A small contrastive image-text model, trained from scratch.
Model: 32-pixel images, encoder patch size [2, 2], encoder layers 8, text encoder activation swiglu.
Rows from block 2 of the text encoder, named by matrix and row number. Rows with one number belong to one attention dimension. Each number is 200 + 30 x the weight over the matrix's rms, rounded and kept within 0 to 999. All counts start at 0.
# q: attention query, key and value (stacked) (text_encoder.blocks.2.attn.qkv.weight, 384x128, the q third), inputs 0-63
# k: attention query, key and value (stacked) (text_encoder.blocks.2.attn.qkv.weight, 384x128, the k third), inputs 0-63
q.41,172,198,234,223,175,221,200,201,166,201,250,154,191,152,199,169,179,169,227,183,179,174,189,160,265,215,248,263,239,191,247,266,192,221,203,192,200,227,185,130,182,239,235,232,189,199,209,201,170,240,207,247,173,216,196,169,139,179,211,246,166,233,225,218
q.42,222,169,183,184,181,166,202,215,225,260,237,201,250,243,226,208,173,164,148,183,175,198,172,183,227,150,172,174,224,203,264,236,263,187,174,227,206,193,193,206,170,118,228,191,193,187,176,192,213,183,251,175,208,210,194,219,227,250,207,215,189,208,235,172
q.43,225,195,228,224,165,207,190,206,213,184,173,180,238,194,223,184,172,224,189,163,169,203,179,223,265,234,238,179,191,216,182,202,142,173,230,202,214,203,234,254,236,188,202,191,98,195,214,267,269,206,229,148,213,176,209,245,223,195,166,173,186,169,216,213
q.44,258,200,164,209,195,153,250,178,181,187,206,128,212,185,231,182,225,194,199,193,167,242,203,212,225,230,248,207,190,222,157,223,202,226,184,154,206,220,241,151,209,205,160,193,143,171,195,221,239,205,149,234,229,219,183,195,210,177,200,210,164,259,185,199
q.45,196,189,226,207,174,171,250,189,140,197,152,158,142,242,144,155,234,241,209,226,208,210,231,199,204,233,210,206,216,179,210,201,195,204,153,232,214,179,181,219,252,225,160,190,206,208,191,218,165,176,176,168,170,188,212,212,163,198,211,218,186,230,209,227
q.46,288,169,205,224,213,222,212,198,209,176,163,201,215,220,221,159,262,185,278,169,260,199,152,204,266,162,210,202,181,195,200,224,225,236,158,194,169,248,183,151,164,192,233,195,162,203,149,171,213,194,246,221,171,239,239,211,242,198,227,219,196,170,202,227
q.47,165,195,174,193,209,173,185,190,231,226,201,195,179,216,202,212,167,208,179,179,184,229,244,239,208,187,176,203,169,172,207,197,220,174,178,215,224,173,239,222,214,217,250,230,182,199,261,179,194,207,210,200,200,177,201,225,208,190,197,156,233,229,191,255
q.48,217,158,176,194,208,226,187,193,242,238,239,156,204,221,161,165,203,153,224,157,239,157,148,209,239,198,173,166,246,180,241,162,157,186,184,257,185,204,261,178,209,263,191,199,175,142,218,200,258,237,222,213,179,220,149,205,201,177,211,266,207,230,231,209
q.49,211,151,201,137,179,167,157,216,180,177,136,212,213,214,220,228,182,235,189,211,231,215,176,229,184,220,193,186,159,225,234,204,271,205,197,186,206,241,178,185,222,144,172,182,261,188,173,144,178,237,233,173,256,126,233,215,226,249,207,174,197,210,184,276
q.50,148,163,187,218,154,203,204,136,132,173,211,199,235,147,203,206,185,162,183,164,174,221,246,230,227,192,179,176,263,144,172,230,246,153,168,265,183,202,208,204,192,254,228,205,201,220,195,169,173,229,229,230,202,178,192,262,192,149,215,218,211,256,201,200
q.51,148,202,239,178,270,223,250,200,210,244,206,237,214,211,171,207,233,208,203,173,218,244,217,130,203,190,182,279,136,186,181,163,150,188,269,215,180,168,210,137,222,197,213,207,218,179,260,222,210,204,211,204,240,215,183,177,190,228,210,242,212,213,236,210
q.52,177,258,212,234,210,230,197,180,158,235,182,239,214,211,199,192,187,193,228,216,213,230,212,242,200,229,178,209,235,215,155,271,186,206,239,227,178,187,118,160,223,224,174,192,189,212,164,210,242,177,212,225,170,221,227,164,211,176,240,276,210,208,215,233
q.53,194,230,250,212,150,174,241,212,206,156,180,243,153,173,170,139,208,186,201,172,187,242,192,206,204,241,181,151,151,225,188,241,220,235,186,182,232,199,172,223,206,189,167,180,238,225,206,167,211,229,179,131,181,194,221,184,213,197,172,210,139,191,156,285
q.54,210,221,203,191,187,218,143,212,250,175,226,251,178,186,163,183,233,184,159,196,160,236,176,259,220,203,255,114,280,219,209,249,151,197,178,178,235,199,168,205,237,189,186,202,195,154,197,175,273,201,198,233,186,199,190,243,175,209,260,187,197,201,186,138
q.55,206,242,178,178,169,235,132,158,141,190,191,168,193,134,239,190,208,252,223,229,206,199,185,184,224,191,180,218,149,197,133,225,211,212,150,213,199,202,179,183,181,203,186,221,159,237,191,196,222,190,185,199,207,205,233,165,256,190,239,210,225,174,155,212
q.56,210,194,230,204,238,237,177,191,177,225,234,143,228,229,172,162,240,264,137,221,195,212,183,252,200,193,182,237,185,217,197,201,209,164,117,244,200,211,241,275,228,227,267,188,205,173,202,231,174,243,176,136,203,202,217,170,207,225,172,232,183,226,240,165
q.57,189,150,203,210,170,225,160,251,189,175,172,225,189,209,233,259,185,221,189,186,213,284,182,223,215,228,213,229,207,191,206,195,164,203,222,206,210,156,189,165,210,197,156,194,230,163,222,174,193,272,189,188,201,207,155,195,218,220,195,207,182,249,186,211
q.58,148,233,158,163,178,180,202,199,198,170,203,212,224,173,135,199,198,231,186,174,182,224,187,214,231,233,214,234,178,208,254,246,199,220,243,215,184,199,230,262,210,148,235,188,209,234,223,228,173,175,241,194,175,210,206,160,207,174,241,217,168,218,230,240
q.59,222,171,212,226,177,225,242,250,204,173,242,153,217,198,202,199,247,220,174,220,198,242,179,159,196,156,198,223,212,169,180,172,193,248,187,162,153,187,179,255,207,150,228,198,140,221,247,191,198,198,251,223,213,211,186,227,152,244,152,182,197,173,223,220
q.60,207,183,213,205,179,227,236,189,243,215,185,164,154,193,225,204,201,197,217,230,226,203,163,205,191,180,224,161,204,198,179,195,153,200,189,194,155,250,249,208,198,156,153,228,150,198,216,143,216,191,200,197,190,203,187,226,192,229,210,171,243,164,242,191
q.61,188,197,230,213,235,218,106,217,252,169,240,198,155,215,208,222,181,271,229,152,165,258,190,196,252,149,202,181,243,191,220,153,214,221,189,189,183,188,154,161,167,147,223,175,246,179,218,175,185,156,155,201,266,223,202,216,200,194,208,188,214,217,186,181
q.62,200,264,291,226,188,181,160,203,191,169,182,172,198,166,181,177,174,207,199,150,224,212,226,240,193,176,245,192,192,160,208,207,161,227,205,217,195,182,227,184,189,195,178,243,213,241,156,208,168,226,235,206,252,221,174,204,156,188,209,185,222,173,250,227
q.63,153,180,173,184,211,260,220,227,228,262,170,170,161,197,210,187,185,167,192,214,171,217,205,161,252,199,199,218,211,240,217,173,182,177,200,162,229,177,236,174,166,217,199,202,203,216,215,148,234,183,235,201,201,181,263,236,210,170,250,185,207,186,250,216
q.64,190,147,163,215,193,145,177,196,242,188,194,194,251,246,150,216,187,147,127,256,258,184,105,216,220,236,223,251,172,206,246,189,230,188,187,162,222,201,216,149,181,192,246,252,255,218,196,207,200,219,218,161,204,195,162,230,280,186,187,180,246,183,192,184
q.65,161,193,243,196,216,170,146,166,201,269,163,217,218,265,138,180,225,232,136,232,152,160,239,186,166,194,168,184,151,156,191,225,167,231,137,169,220,237,182,138,173,228,245,234,205,223,190,231,207,182,219,177,232,219,157,139,229,211,214,195,183,173,194,212
q.66,208,176,265,217,194,218,181,233,206,228,234,219,170,198,184,167,184,197,176,201,96,227,236,225,196,131,139,187,207,213,167,232,192,191,205,208,200,144,188,218,199,237,147,168,239,144,117,159,204,176,197,263,219,201,205,179,207,191,177,147,237,180,237,209
q.67,253,178,227,183,196,233,193,179,256,151,290,212,249,201,130,216,192,187,241,224,190,210,209,173,175,187,128,183,196,111,229,204,169,190,231,199,180,221,153,226,203,238,175,196,221,181,240,228,162,189,236,235,188,141,221,223,235,209,221,201,164,213,227,177
q.68,206,164,269,165,177,279,232,254,164,195,166,210,167,220,202,205,234,205,156,175,189,166,179,212,228,194,176,169,173,145,171,180,215,198,197,231,166,193,224,178,235,250,192,177,187,170,150,195,159,174,213,148,223,156,213,183,207,210,185,188,185,285,188,149
q.69,153,199,242,240,191,189,153,202,191,148,215,193,187,187,209,226,216,245,226,243,179,274,168,193,218,177,220,145,163,235,158,156,187,233,184,184,232,199,191,222,198,185,162,185,208,193,230,228,223,191,239,189,211,223,213,200,212,189,207,216,172,224,222,191
q.70,161,195,281,192,221,185,180,163,173,180,223,236,188,184,222,202,276,169,171,175,245,187,244,195,184,230,225,203,224,266,208,176,214,157,239,236,200,162,255,241,152,230,221,209,193,242,213,151,114,178,195,166,193,163,218,171,174,203,253,194,230,221,209,197
q.71,177,168,235,202,262,162,225,183,201,178,174,201,235,224,214,121,219,225,258,211,156,153,216,226,215,215,232,238,163,124,159,189,147,216,148,197,214,206,159,132,208,236,171,171,250,189,219,192,213,243,172,195,219,221,186,201,248,186,153,237,201,196,206,205
q.72,207,124,231,240,202,188,184,229,196,149,187,195,216,216,259,152,160,206,208,200,183,134,228,225,207,229,231,227,178,217,186,206,253,225,188,228,203,198,197,206,206,210,189,201,190,171,126,206,228,193,229,228,178,193,200,241,185,211,230,186,162,234,220,182
q.73,220,207,202,159,171,226,137,196,161,217,191,228,243,198,195,214,175,230,196,192,199,243,168,156,189,180,182,208,202,220,189,192,230,217,167,233,205,224,205,183,201,234,184,206,211,171,201,171,173,195,193,141,263,198,272,159,183,179,162,150,218,162,173,209
q.74,178,212,215,184,182,206,178,180,219,167,167,231,170,217,203,193,213,175,182,203,219,211,183,194,204,233,214,187,190,172,215,202,214,177,190,199,153,211,118,210,192,285,248,223,251,172,203,284,216,199,200,229,201,148,233,181,166,218,183,237,182,170,214,137
q.75,192,195,233,178,214,190,176,172,195,269,188,213,204,217,178,220,170,219,222,202,203,206,164,180,206,236,172,244,214,225,230,204,221,179,226,252,207,231,220,183,197,214,178,177,208,183,162,208,211,176,203,214,197,172,211,207,221,234,231,192,148,202,184,196
q.76,208,162,142,198,153,172,204,172,243,168,174,225,211,210,185,223,190,150,202,215,176,160,203,265,188,175,221,204,132,198,258,180,210,239,231,213,165,212,170,175,205,204,175,199,165,192,205,206,205,251,198,216,185,205,194,194,157,171,247,189,212,197,183,226
q.77,193,178,208,148,206,167,195,215,207,191,177,247,264,242,209,191,226,170,192,188,181,181,208,203,208,185,166,203,162,177,196,183,181,230,193,194,260,174,181,202,184,222,189,227,223,159,199,236,244,210,204,223,162,185,203,187,223,240,159,195,176,233,196,176
q.78,231,220,205,176,215,166,237,236,179,224,210,190,199,149,216,194,181,205,234,223,197,160,219,179,193,204,188,225,213,164,181,166,233,222,247,171,213,238,203,186,179,219,129,201,180,156,198,221,187,204,174,187,204,198,196,177,213,228,218,179,190,208,220,235
q.79,265,200,211,214,239,186,186,161,229,231,195,195,190,207,206,173,226,192,182,209,238,167,211,157,207,203,257,188,278,189,206,182,223,244,246,217,219,159,171,204,196,189,174,190,253,223,200,200,205,216,228,208,197,211,250,139,231,182,204,217,186,139,184,154
q.80,215,204,168,192,207,153,240,176,213,205,250,261,151,182,224,181,223,171,199,227,197,243,231,224,218,232,240,209,225,226,176,145,206,153,203,200,222,247,222,204,154,223,143,166,163,164,172,214,207,189,244,214,178,172,217,210,275,196,161,148,220,203,212,265
q.81,221,221,224,224,240,213,200,197,225,246,196,212,175,178,210,181,186,259,238,166,163,152,178,191,183,197,232,210,183,191,181,225,228,239,201,229,207,212,230,165,193,248,174,180,182,193,164,189,213,200,223,219,163,223,245,156,247,195,179,260,215,173,214,252
q.82,206,154,141,213,195,137,198,247,227,189,170,186,187,164,162,231,199,212,213,168,162,184,209,144,215,220,202,246,180,174,161,186,206,147,207,207,250,249,198,220,199,209,187,184,235,184,204,197,166,201,186,137,180,191,158,173,212,167,167,207,214,204,216,214
q.83,161,213,155,163,154,220,206,133,158,229,190,163,216,176,223,235,210,200,188,193,191,142,223,213,224,169,239,173,180,212,177,194,243,178,212,236,141,192,277,183,166,239,238,182,181,222,187,198,202,166,202,191,273,203,155,151,179,228,183,240,245,225,237,217
q.84,216,204,235,178,221,222,150,241,166,217,194,245,191,228,200,207,184,235,237,179,185,199,243,214,222,204,207,196,243,189,167,236,200,245,250,161,178,194,213,182,210,194,227,218,116,268,118,225,230,234,195,200,219,212,231,133,211,227,183,178,230,217,202,179
q.85,179,182,235,154,204,217,229,231,204,151,239,154,291,165,197,215,169,201,266,206,205,203,157,195,157,238,221,158,215,191,204,234,207,184,222,213,203,215,148,179,220,174,210,127,172,260,160,232,231,188,253,201,199,224,184,156,187,218,180,134,216,185,148,260
q.86,197,199,152,188,152,157,211,166,198,213,195,235,158,188,234,170,257,235,229,269,171,221,203,235,200,172,172,208,172,211,225,203,198,175,229,244,205,172,151,178,192,245,181,247,221,193,237,222,206,258,196,232,190,127,190,203,228,206,179,230,226,201,170,232
q.87,174,233,218,222,193,211,197,203,159,193,235,229,225,179,201,142,234,212,251,226,250,172,187,241,170,189,215,222,155,229,188,190,223,236,124,247,150,169,186,152,192,202,203,228,206,219,200,203,225,222,189,200,207,187,217,241,208,250,181,174,189,198,180,250
q.88,167,179,199,213,213,156,217,171,223,190,151,257,192,162,182,155,220,262,188,247,213,195,199,190,261,241,174,163,262,222,169,207,126,224,260,224,221,238,232,192,255,211,198,234,240,221,190,135,220,184,225,209,212,208,179,225,219,233,231,150,207,168,219,206
q.89,124,154,198,151,170,175,198,180,225,168,166,238,169,278,200,200,225,199,169,216,210,209,205,142,181,185,243,183,224,204,149,236,205,206,187,191,219,180,163,190,208,225,184,126,240,216,193,193,238,209,221,251,194,217,160,197,265,175,169,175,194,211,193,174
q.90,205,198,189,193,198,172,217,197,225,199,257,194,179,241,234,211,169,182,185,203,243,221,201,239,230,160,227,205,194,180,173,149,214,194,255,186,138,182,165,198,210,184,182,224,190,172,149,208,210,166,238,192,213,241,205,185,205,207,173,166,197,197,202,214
q.91,204,190,208,166,167,162,230,234,203,185,179,210,242,191,138,227,233,211,173,226,224,229,176,185,206,217,193,191,173,206,208,141,209,218,184,187,229,177,179,200,138,211,191,189,205,189,186,176,212,242,148,182,200,172,284,213,160,175,212,207,137,259,240,221
q.92,234,185,183,201,145,253,176,248,249,209,168,184,208,200,182,166,201,221,185,187,163,176,241,210,245,236,190,150,172,255,171,161,187,167,203,132,187,173,224,209,183,164,214,161,201,200,196,181,189,259,206,259,174,193,204,204,237,207,181,184,226,238,191,200
k.41,205,188,139,204,159,214,155,229,182,205,273,216,221,230,170,179,238,221,241,175,166,232,204,243,149,191,170,185,181,254,140,191,217,252,232,205,210,258,179,171,195,148,211,186,195,232,183,245,183,228,264,111,217,169,217,230,232,189,224,196,240,184,231,168
k.42,196,218,163,198,152,190,225,187,206,163,162,162,200,213,167,244,219,188,187,159,212,233,253,213,236,179,169,196,220,257,251,195,132,218,191,225,221,221,184,167,257,233,161,237,185,174,166,232,229,170,211,181,240,210,200,149,127,195,126,147,214,193,197,133
k.43,189,149,231,195,226,183,183,160,172,212,202,243,195,253,161,241,192,127,155,195,251,178,199,197,208,169,185,195,211,210,234,200,217,167,214,235,294,167,185,202,180,159,234,178,191,168,208,163,217,184,215,211,188,240,194,212,174,173,242,232,199,241,192,234
k.44,152,195,217,240,201,226,197,191,200,224,228,169,192,194,209,183,229,114,224,214,175,204,246,231,207,242,176,162,190,121,225,218,156,215,189,147,192,230,200,173,207,189,286,198,189,162,191,196,237,198,196,215,143,183,218,175,182,236,254,256,179,206,205,192
k.45,207,201,194,167,210,219,139,191,218,200,198,198,218,127,220,187,163,167,201,184,263,189,219,202,203,216,137,171,201,227,152,181,202,214,191,218,229,201,153,215,128,183,185,193,198,202,188,218,200,195,240,221,198,206,194,205,235,252,187,126,199,248,250,189
k.46,216,132,181,259,139,270,202,161,137,187,208,190,186,146,207,204,192,203,202,150,182,207,246,211,211,229,205,233,194,192,194,176,145,238,179,234,211,204,212,244,248,210,183,214,238,169,243,148,183,202,199,192,174,191,219,167,223,244,183,206,205,201,243,222
k.47,159,186,191,133,149,194,207,170,190,185,199,187,230,190,219,235,194,219,227,229,260,203,196,190,207,194,207,215,218,204,174,196,212,192,215,182,221,243,221,192,175,176,227,184,219,200,197,188,229,177,158,159,154,225,173,176,204,220,177,256,157,158,181,181
k.48,194,209,192,221,240,188,222,228,189,218,166,213,235,219,171,224,232,207,211,242,187,181,194,145,138,250,195,185,122,249,173,209,202,232,206,131,258,205,159,247,205,220,215,170,184,165,211,190,178,230,217,237,246,208,232,199,219,205,256,233,185,149,194,191
k.49,226,254,219,234,170,226,167,226,231,258,221,185,250,178,240,231,170,224,164,233,195,245,197,163,231,212,239,172,233,192,155,148,203,223,188,207,178,181,213,186,160,216,213,186,208,208,242,190,236,135,172,284,224,206,169,167,205,184,191,238,215,210,204,140
k.50,216,202,218,261,238,175,164,188,168,164,213,188,217,242,206,210,198,167,175,260,253,147,202,196,174,187,224,174,219,192,161,172,173,167,205,163,183,218,182,157,221,181,141,167,242,184,182,221,117,163,162,155,219,189,268,219,198,143,261,243,178,190,215,159
k.51,274,189,161,199,167,195,206,182,215,206,224,182,240,124,198,192,184,164,196,186,224,217,224,239,197,168,197,193,232,256,206,231,207,190,174,241,176,209,188,199,227,214,217,237,212,233,163,149,186,236,256,254,231,196,251,185,220,198,219,177,232,220,166,198
k.52,200,138,229,213,260,127,233,193,168,180,222,232,202,163,221,236,162,238,153,229,198,204,216,233,189,224,221,177,207,146,217,209,181,192,209,171,202,213,217,240,206,214,205,180,198,227,221,210,193,145,184,150,183,223,221,172,228,141,266,210,240,220,177,181
k.53,206,205,229,170,218,141,194,170,193,181,263,195,212,201,160,261,188,251,247,239,177,164,192,178,187,169,225,182,194,155,181,155,177,175,215,251,184,176,212,133,194,238,179,163,200,171,197,175,211,213,216,232,197,210,192,213,195,229,226,105,225,119,200,200
k.54,116,194,218,208,199,238,235,191,243,226,218,196,142,233,199,248,183,219,198,244,157,192,208,113,209,219,177,239,166,195,174,207,168,207,193,288,153,179,183,228,247,188,174,145,187,212,176,264,227,212,198,173,207,272,220,224,160,185,113,125,267,222,217,190
k.55,187,224,247,206,240,241,177,193,158,180,233,184,182,159,178,177,243,101,220,215,185,169,175,210,205,240,204,187,230,155,223,174,247,199,181,153,163,215,141,207,239,190,247,200,157,166,233,199,208,151,194,169,265,210,195,130,190,164,208,263,204,256,212,219
k.56,241,152,218,183,175,180,166,202,205,172,194,250,191,213,218,232,174,190,201,208,211,203,222,210,212,148,142,157,209,207,222,233,183,249,205,236,139,211,198,210,232,151,213,177,249,183,216,140,239,201,160,227,209,200,225,197,242,146,244,166,172,193,175,188
k.57,183,260,220,215,196,211,223,167,250,200,198,202,310,226,216,136,165,190,243,197,143,150,244,178,174,172,173,183,219,230,181,199,160,194,188,212,172,206,196,212,164,230,224,160,243,186,210,223,189,168,169,168,219,167,198,202,176,158,178,228,204,221,153,190
k.58,167,191,196,209,209,173,210,223,200,256,191,194,150,180,189,276,196,226,225,207,202,255,239,214,199,140,206,210,223,167,152,213,192,201,163,189,223,219,189,199,200,152,185,220,188,137,158,213,169,229,175,190,260,196,181,214,216,258,207,183,224,213,195,175
k.59,160,216,184,209,156,168,133,194,236,176,132,150,218,219,190,243,200,175,225,222,182,229,225,198,254,250,225,185,216,218,190,212,191,232,215,207,221,204,240,183,229,220,204,224,161,228,218,212,152,255,114,178,189,211,138,162,217,154,226,192,212,219,210,190
k.60,179,186,207,234,207,195,170,225,204,241,212,216,215,186,143,180,217,212,233,181,186,191,232,156,173,219,180,156,203,151,257,175,158,228,246,188,215,139,210,194,176,178,225,187,185,210,189,204,234,177,166,223,224,195,202,195,205,209,164,188,177,136,245,189
k.61,162,199,213,178,187,242,233,180,205,227,230,195,188,167,169,181,203,167,176,184,194,152,218,203,190,242,190,183,193,191,222,175,186,237,189,228,194,195,224,212,201,180,167,195,243,241,216,231,219,191,184,173,242,157,157,211,197,170,190,186,222,180,191,213
k.62,234,189,187,197,135,257,211,191,227,203,190,231,208,199,181,174,207,198,202,232,144,230,162,114,151,206,261,179,222,208,161,183,230,232,226,191,188,162,159,203,214,191,203,170,166,203,202,176,169,184,231,197,190,162,183,209,200,168,205,262,240,226,203,194
k.63,193,170,176,221,186,158,243,195,238,210,221,191,199,180,174,195,220,187,188,205,200,162,196,225,152,246,184,189,166,233,200,141,257,211,179,148,191,238,175,163,222,201,192,160,228,182,203,274,230,163,152,167,218,229,190,232,236,271,158,237,158,224,147,211
k.64,211,276,238,224,198,216,252,152,219,202,165,223,145,165,161,238,233,222,210,171,146,182,206,220,169,218,185,191,236,189,230,247,167,180,129,234,206,247,225,239,222,193,187,133,208,165,184,212,274,231,235,164,208,192,167,213,210,238,199,181,237,211,219,229
k.65,244,161,191,223,209,182,204,207,122,194,173,207,179,172,214,207,138,179,193,204,188,151,164,256,254,221,158,253,199,233,161,185,241,235,177,196,181,253,253,228,284,244,162,176,216,183,190,195,219,213,182,259,183,219,189,185,187,191,196,179,168,160,229,207
k.66,187,256,167,210,228,208,207,244,258,213,161,218,128,197,221,211,209,198,225,213,264,184,214,209,217,246,197,253,246,183,187,154,217,232,213,200,201,234,220,165,209,225,185,271,201,237,241,173,173,262,207,209,181,194,210,166,164,205,187,188,180,193,176,186
k.67,193,202,216,192,197,156,246,192,190,187,231,159,231,173,194,223,220,154,196,211,195,176,186,192,188,247,223,169,188,164,192,200,224,218,175,152,248,185,183,143,232,242,228,184,210,255,207,218,222,174,143,249,217,239,149,182,266,213,170,217,190,227,162,155
k.68,180,211,207,192,198,222,252,127,219,191,195,229,170,194,206,187,179,199,240,179,210,247,185,223,239,213,258,174,226,160,153,207,142,169,228,230,186,170,195,207,189,168,187,205,200,271,235,204,230,181,213,172,200,190,202,174,236,159,219,211,163,197,255,176
k.69,162,175,178,171,190,187,185,188,215,175,141,212,145,193,200,202,204,197,209,242,224,245,229,203,145,145,216,188,235,110,223,212,178,192,241,311,193,241,218,223,219,231,201,205,198,207,249,151,192,255,220,147,178,238,233,171,211,150,247,245,159,171,232,250
k.70,224,216,185,170,153,239,252,247,166,219,149,207,236,220,168,200,116,187,199,171,170,185,216,219,138,206,168,195,244,229,214,193,187,208,155,206,167,203,206,200,208,188,217,205,189,176,247,230,244,224,224,247,189,218,207,222,216,244,111,214,201,233,210,217
k.71,216,200,237,176,219,186,180,190,211,226,202,192,169,175,210,216,196,202,212,178,280,229,208,144,212,223,161,193,164,187,192,224,156,174,195,199,144,188,219,238,174,183,199,195,143,170,181,237,126,228,221,193,184,271,222,201,252,190,218,240,229,194,230,228
k.72,170,234,188,175,200,221,207,209,207,176,194,191,164,223,163,206,157,254,184,193,201,160,173,185,177,206,220,179,169,219,239,215,184,216,221,221,189,206,161,295,150,221,210,211,205,201,184,162,194,182,238,202,207,181,247,172,209,184,226,211,208,212,140,216
k.73,199,235,153,183,211,213,225,208,167,193,165,193,174,232,224,167,226,121,210,231,177,183,240,162,209,210,166,241,156,210,251,227,230,193,213,225,180,153,183,214,185,185,268,203,161,241,280,188,230,193,152,135,198,110,159,215,238,157,229,173,186,194,231,227
k.74,203,201,190,186,304,187,242,252,208,196,191,158,221,226,206,160,209,226,241,189,143,209,175,198,167,156,152,182,201,166,240,154,235,236,195,201,198,196,219,186,184,179,163,199,198,168,128,193,203,233,263,189,188,271,170,183,203,185,241,216,224,220,184,190
k.75,182,234,175,224,190,210,189,199,186,158,217,164,170,200,214,214,231,262,181,171,189,193,260,195,175,197,222,185,189,183,183,215,152,169,176,199,226,234,224,171,166,166,242,210,231,172,190,182,245,217,157,210,190,224,239,226,168,165,188,218,201,228,224,192
k.76,227,220,263,165,253,205,209,222,134,228,164,157,203,178,182,121,177,243,194,240,200,148,208,206,185,213,244,240,203,222,218,248,176,215,212,178,224,208,180,219,199,194,205,197,178,192,231,182,210,175,183,210,232,184,214,192,168,229,182,196,200,200,152,227
k.77,241,289,204,224,171,205,167,191,233,185,241,196,167,163,202,230,230,183,228,190,191,220,191,167,162,193,253,181,209,233,139,225,194,134,224,173,189,181,199,230,260,185,229,222,183,163,181,178,197,190,236,171,243,177,140,166,196,150,225,226,255,232,178,218
k.78,147,228,248,196,233,207,218,244,240,169,215,182,183,175,202,227,246,184,168,191,214,179,202,158,184,177,157,220,156,227,214,187,210,204,187,224,230,205,216,229,259,161,204,159,181,243,170,193,178,166,218,209,189,172,232,172,218,188,202,214,233,177,221,215
k.79,156,246,212,181,183,211,236,240,256,193,179,141,207,162,232,208,194,150,202,221,194,220,178,241,166,211,166,262,155,193,211,212,198,151,189,193,189,224,217,184,171,212,239,197,228,197,222,179,214,202,133,210,162,247,178,168,171,179,190,179,230,246,210,144
k.80,207,207,248,194,197,197,179,188,192,240,187,177,173,214,195,233,212,196,192,181,227,168,186,226,245,239,194,225,185,196,124,249,169,229,221,206,190,157,153,185,158,179,232,213,202,202,205,176,206,218,223,207,183,213,161,171,248,235,213,234,201,230,193,184
k.81,215,199,251,219,214,223,189,215,250,138,221,173,175,183,159,246,148,185,154,259,274,202,201,208,264,171,159,198,223,194,160,189,233,164,236,128,204,204,173,201,245,274,209,163,157,208,171,206,157,217,197,139,157,198,187,221,192,178,164,243,215,262,149,174
k.82,198,206,232,183,187,238,115,180,183,156,205,198,172,200,112,204,217,165,166,232,221,197,235,237,241,207,174,217,207,213,207,228,242,205,228,196,181,171,212,155,215,156,171,211,178,181,184,150,233,236,167,230,160,218,226,148,224,159,174,213,209,154,179,200
k.83,221,206,255,179,204,192,247,221,146,147,189,175,227,229,223,220,188,191,184,132,159,249,253,186,209,178,162,216,184,259,197,226,199,143,233,167,248,214,221,211,184,148,214,241,139,186,177,201,156,230,192,149,186,232,227,208,192,214,240,142,163,217,146,182
k.84,205,229,185,234,147,219,163,178,213,248,208,223,208,214,207,153,166,209,176,209,222,163,192,230,195,209,218,267,201,219,264,206,226,192,205,179,169,217,154,219,171,171,127,171,194,186,185,219,221,232,216,217,196,208,246,212,212,185,193,135,216,177,151,203
k.85,199,181,143,241,189,208,207,150,187,222,122,196,138,208,211,161,159,169,206,171,207,176,200,205,155,163,173,185,219,207,205,209,201,264,217,242,211,173,222,235,179,180,159,202,229,195,208,232,162,250,184,187,183,231,225,195,230,192,187,240,174,259,212,145
k.86,161,194,203,219,216,259,203,200,156,204,174,240,219,254,248,218,238,172,248,177,225,225,243,181,256,222,180,234,181,190,165,198,213,188,251,160,186,222,253,204,212,193,181,209,235,192,179,230,196,181,145,128,168,172,207,168,274,127,202,219,164,237,202,152
k.87,154,141,212,219,193,236,226,147,207,200,167,200,134,237,210,180,192,211,220,197,234,203,246,211,180,175,212,185,209,186,185,228,207,171,241,170,236,123,151,190,201,237,226,199,203,182,187,228,143,178,208,203,199,180,215,188,218,231,179,192,210,159,238,245
k.88,110,203,189,181,149,212,242,212,191,238,239,199,179,187,118,214,221,153,213,162,191,178,231,224,201,203,203,225,262,166,230,208,192,167,164,195,231,189,181,211,237,152,166,166,206,168,191,267,176,211,186,198,184,215,176,181,181,209,202,221,226,206,252,170
k.89,236,237,204,199,213,204,166,150,202,227,216,134,233,191,173,179,215,229,236,194,191,205,180,228,236,227,184,217,176,209,246,181,129,167,219,136,196,119,186,257,171,174,229,246,215,202,217,240,185,248,157,188,194,250,198,205,255,171,230,228,230,197,211,245
k.90,157,209,184,225,232,232,162,202,214,233,157,172,186,169,242,198,189,215,233,216,209,200,191,183,210,197,215,169,228,238,261,245,181,218,178,237,199,211,172,243,259,158,186,220,189,235,171,204,178,161,220,226,194,197,224,176,162,211,238,185,141,197,198,223
k.91,193,198,177,178,249,265,202,199,218,158,191,206,207,206,240,246,226,231,203,197,192,169,215,193,225,210,222,149,175,213,208,240,196,164,238,207,156,185,201,153,215,160,199,196,210,158,204,278,245,174,191,163,184,210,160,212,253,204,179,198,183,162,182,157
k.92,207,158,212,248,190,216,196,218,177,259,241,185,184,161,231,203,158,221,203,159,222,231,160,217,195,203,199,215,196,188,178,205,242,195,201,216,185,200,187,187,203,253,187,233,277,194,217,215,194,196,233,211,177,247,207,218,226,180,241,206,205,164,202,237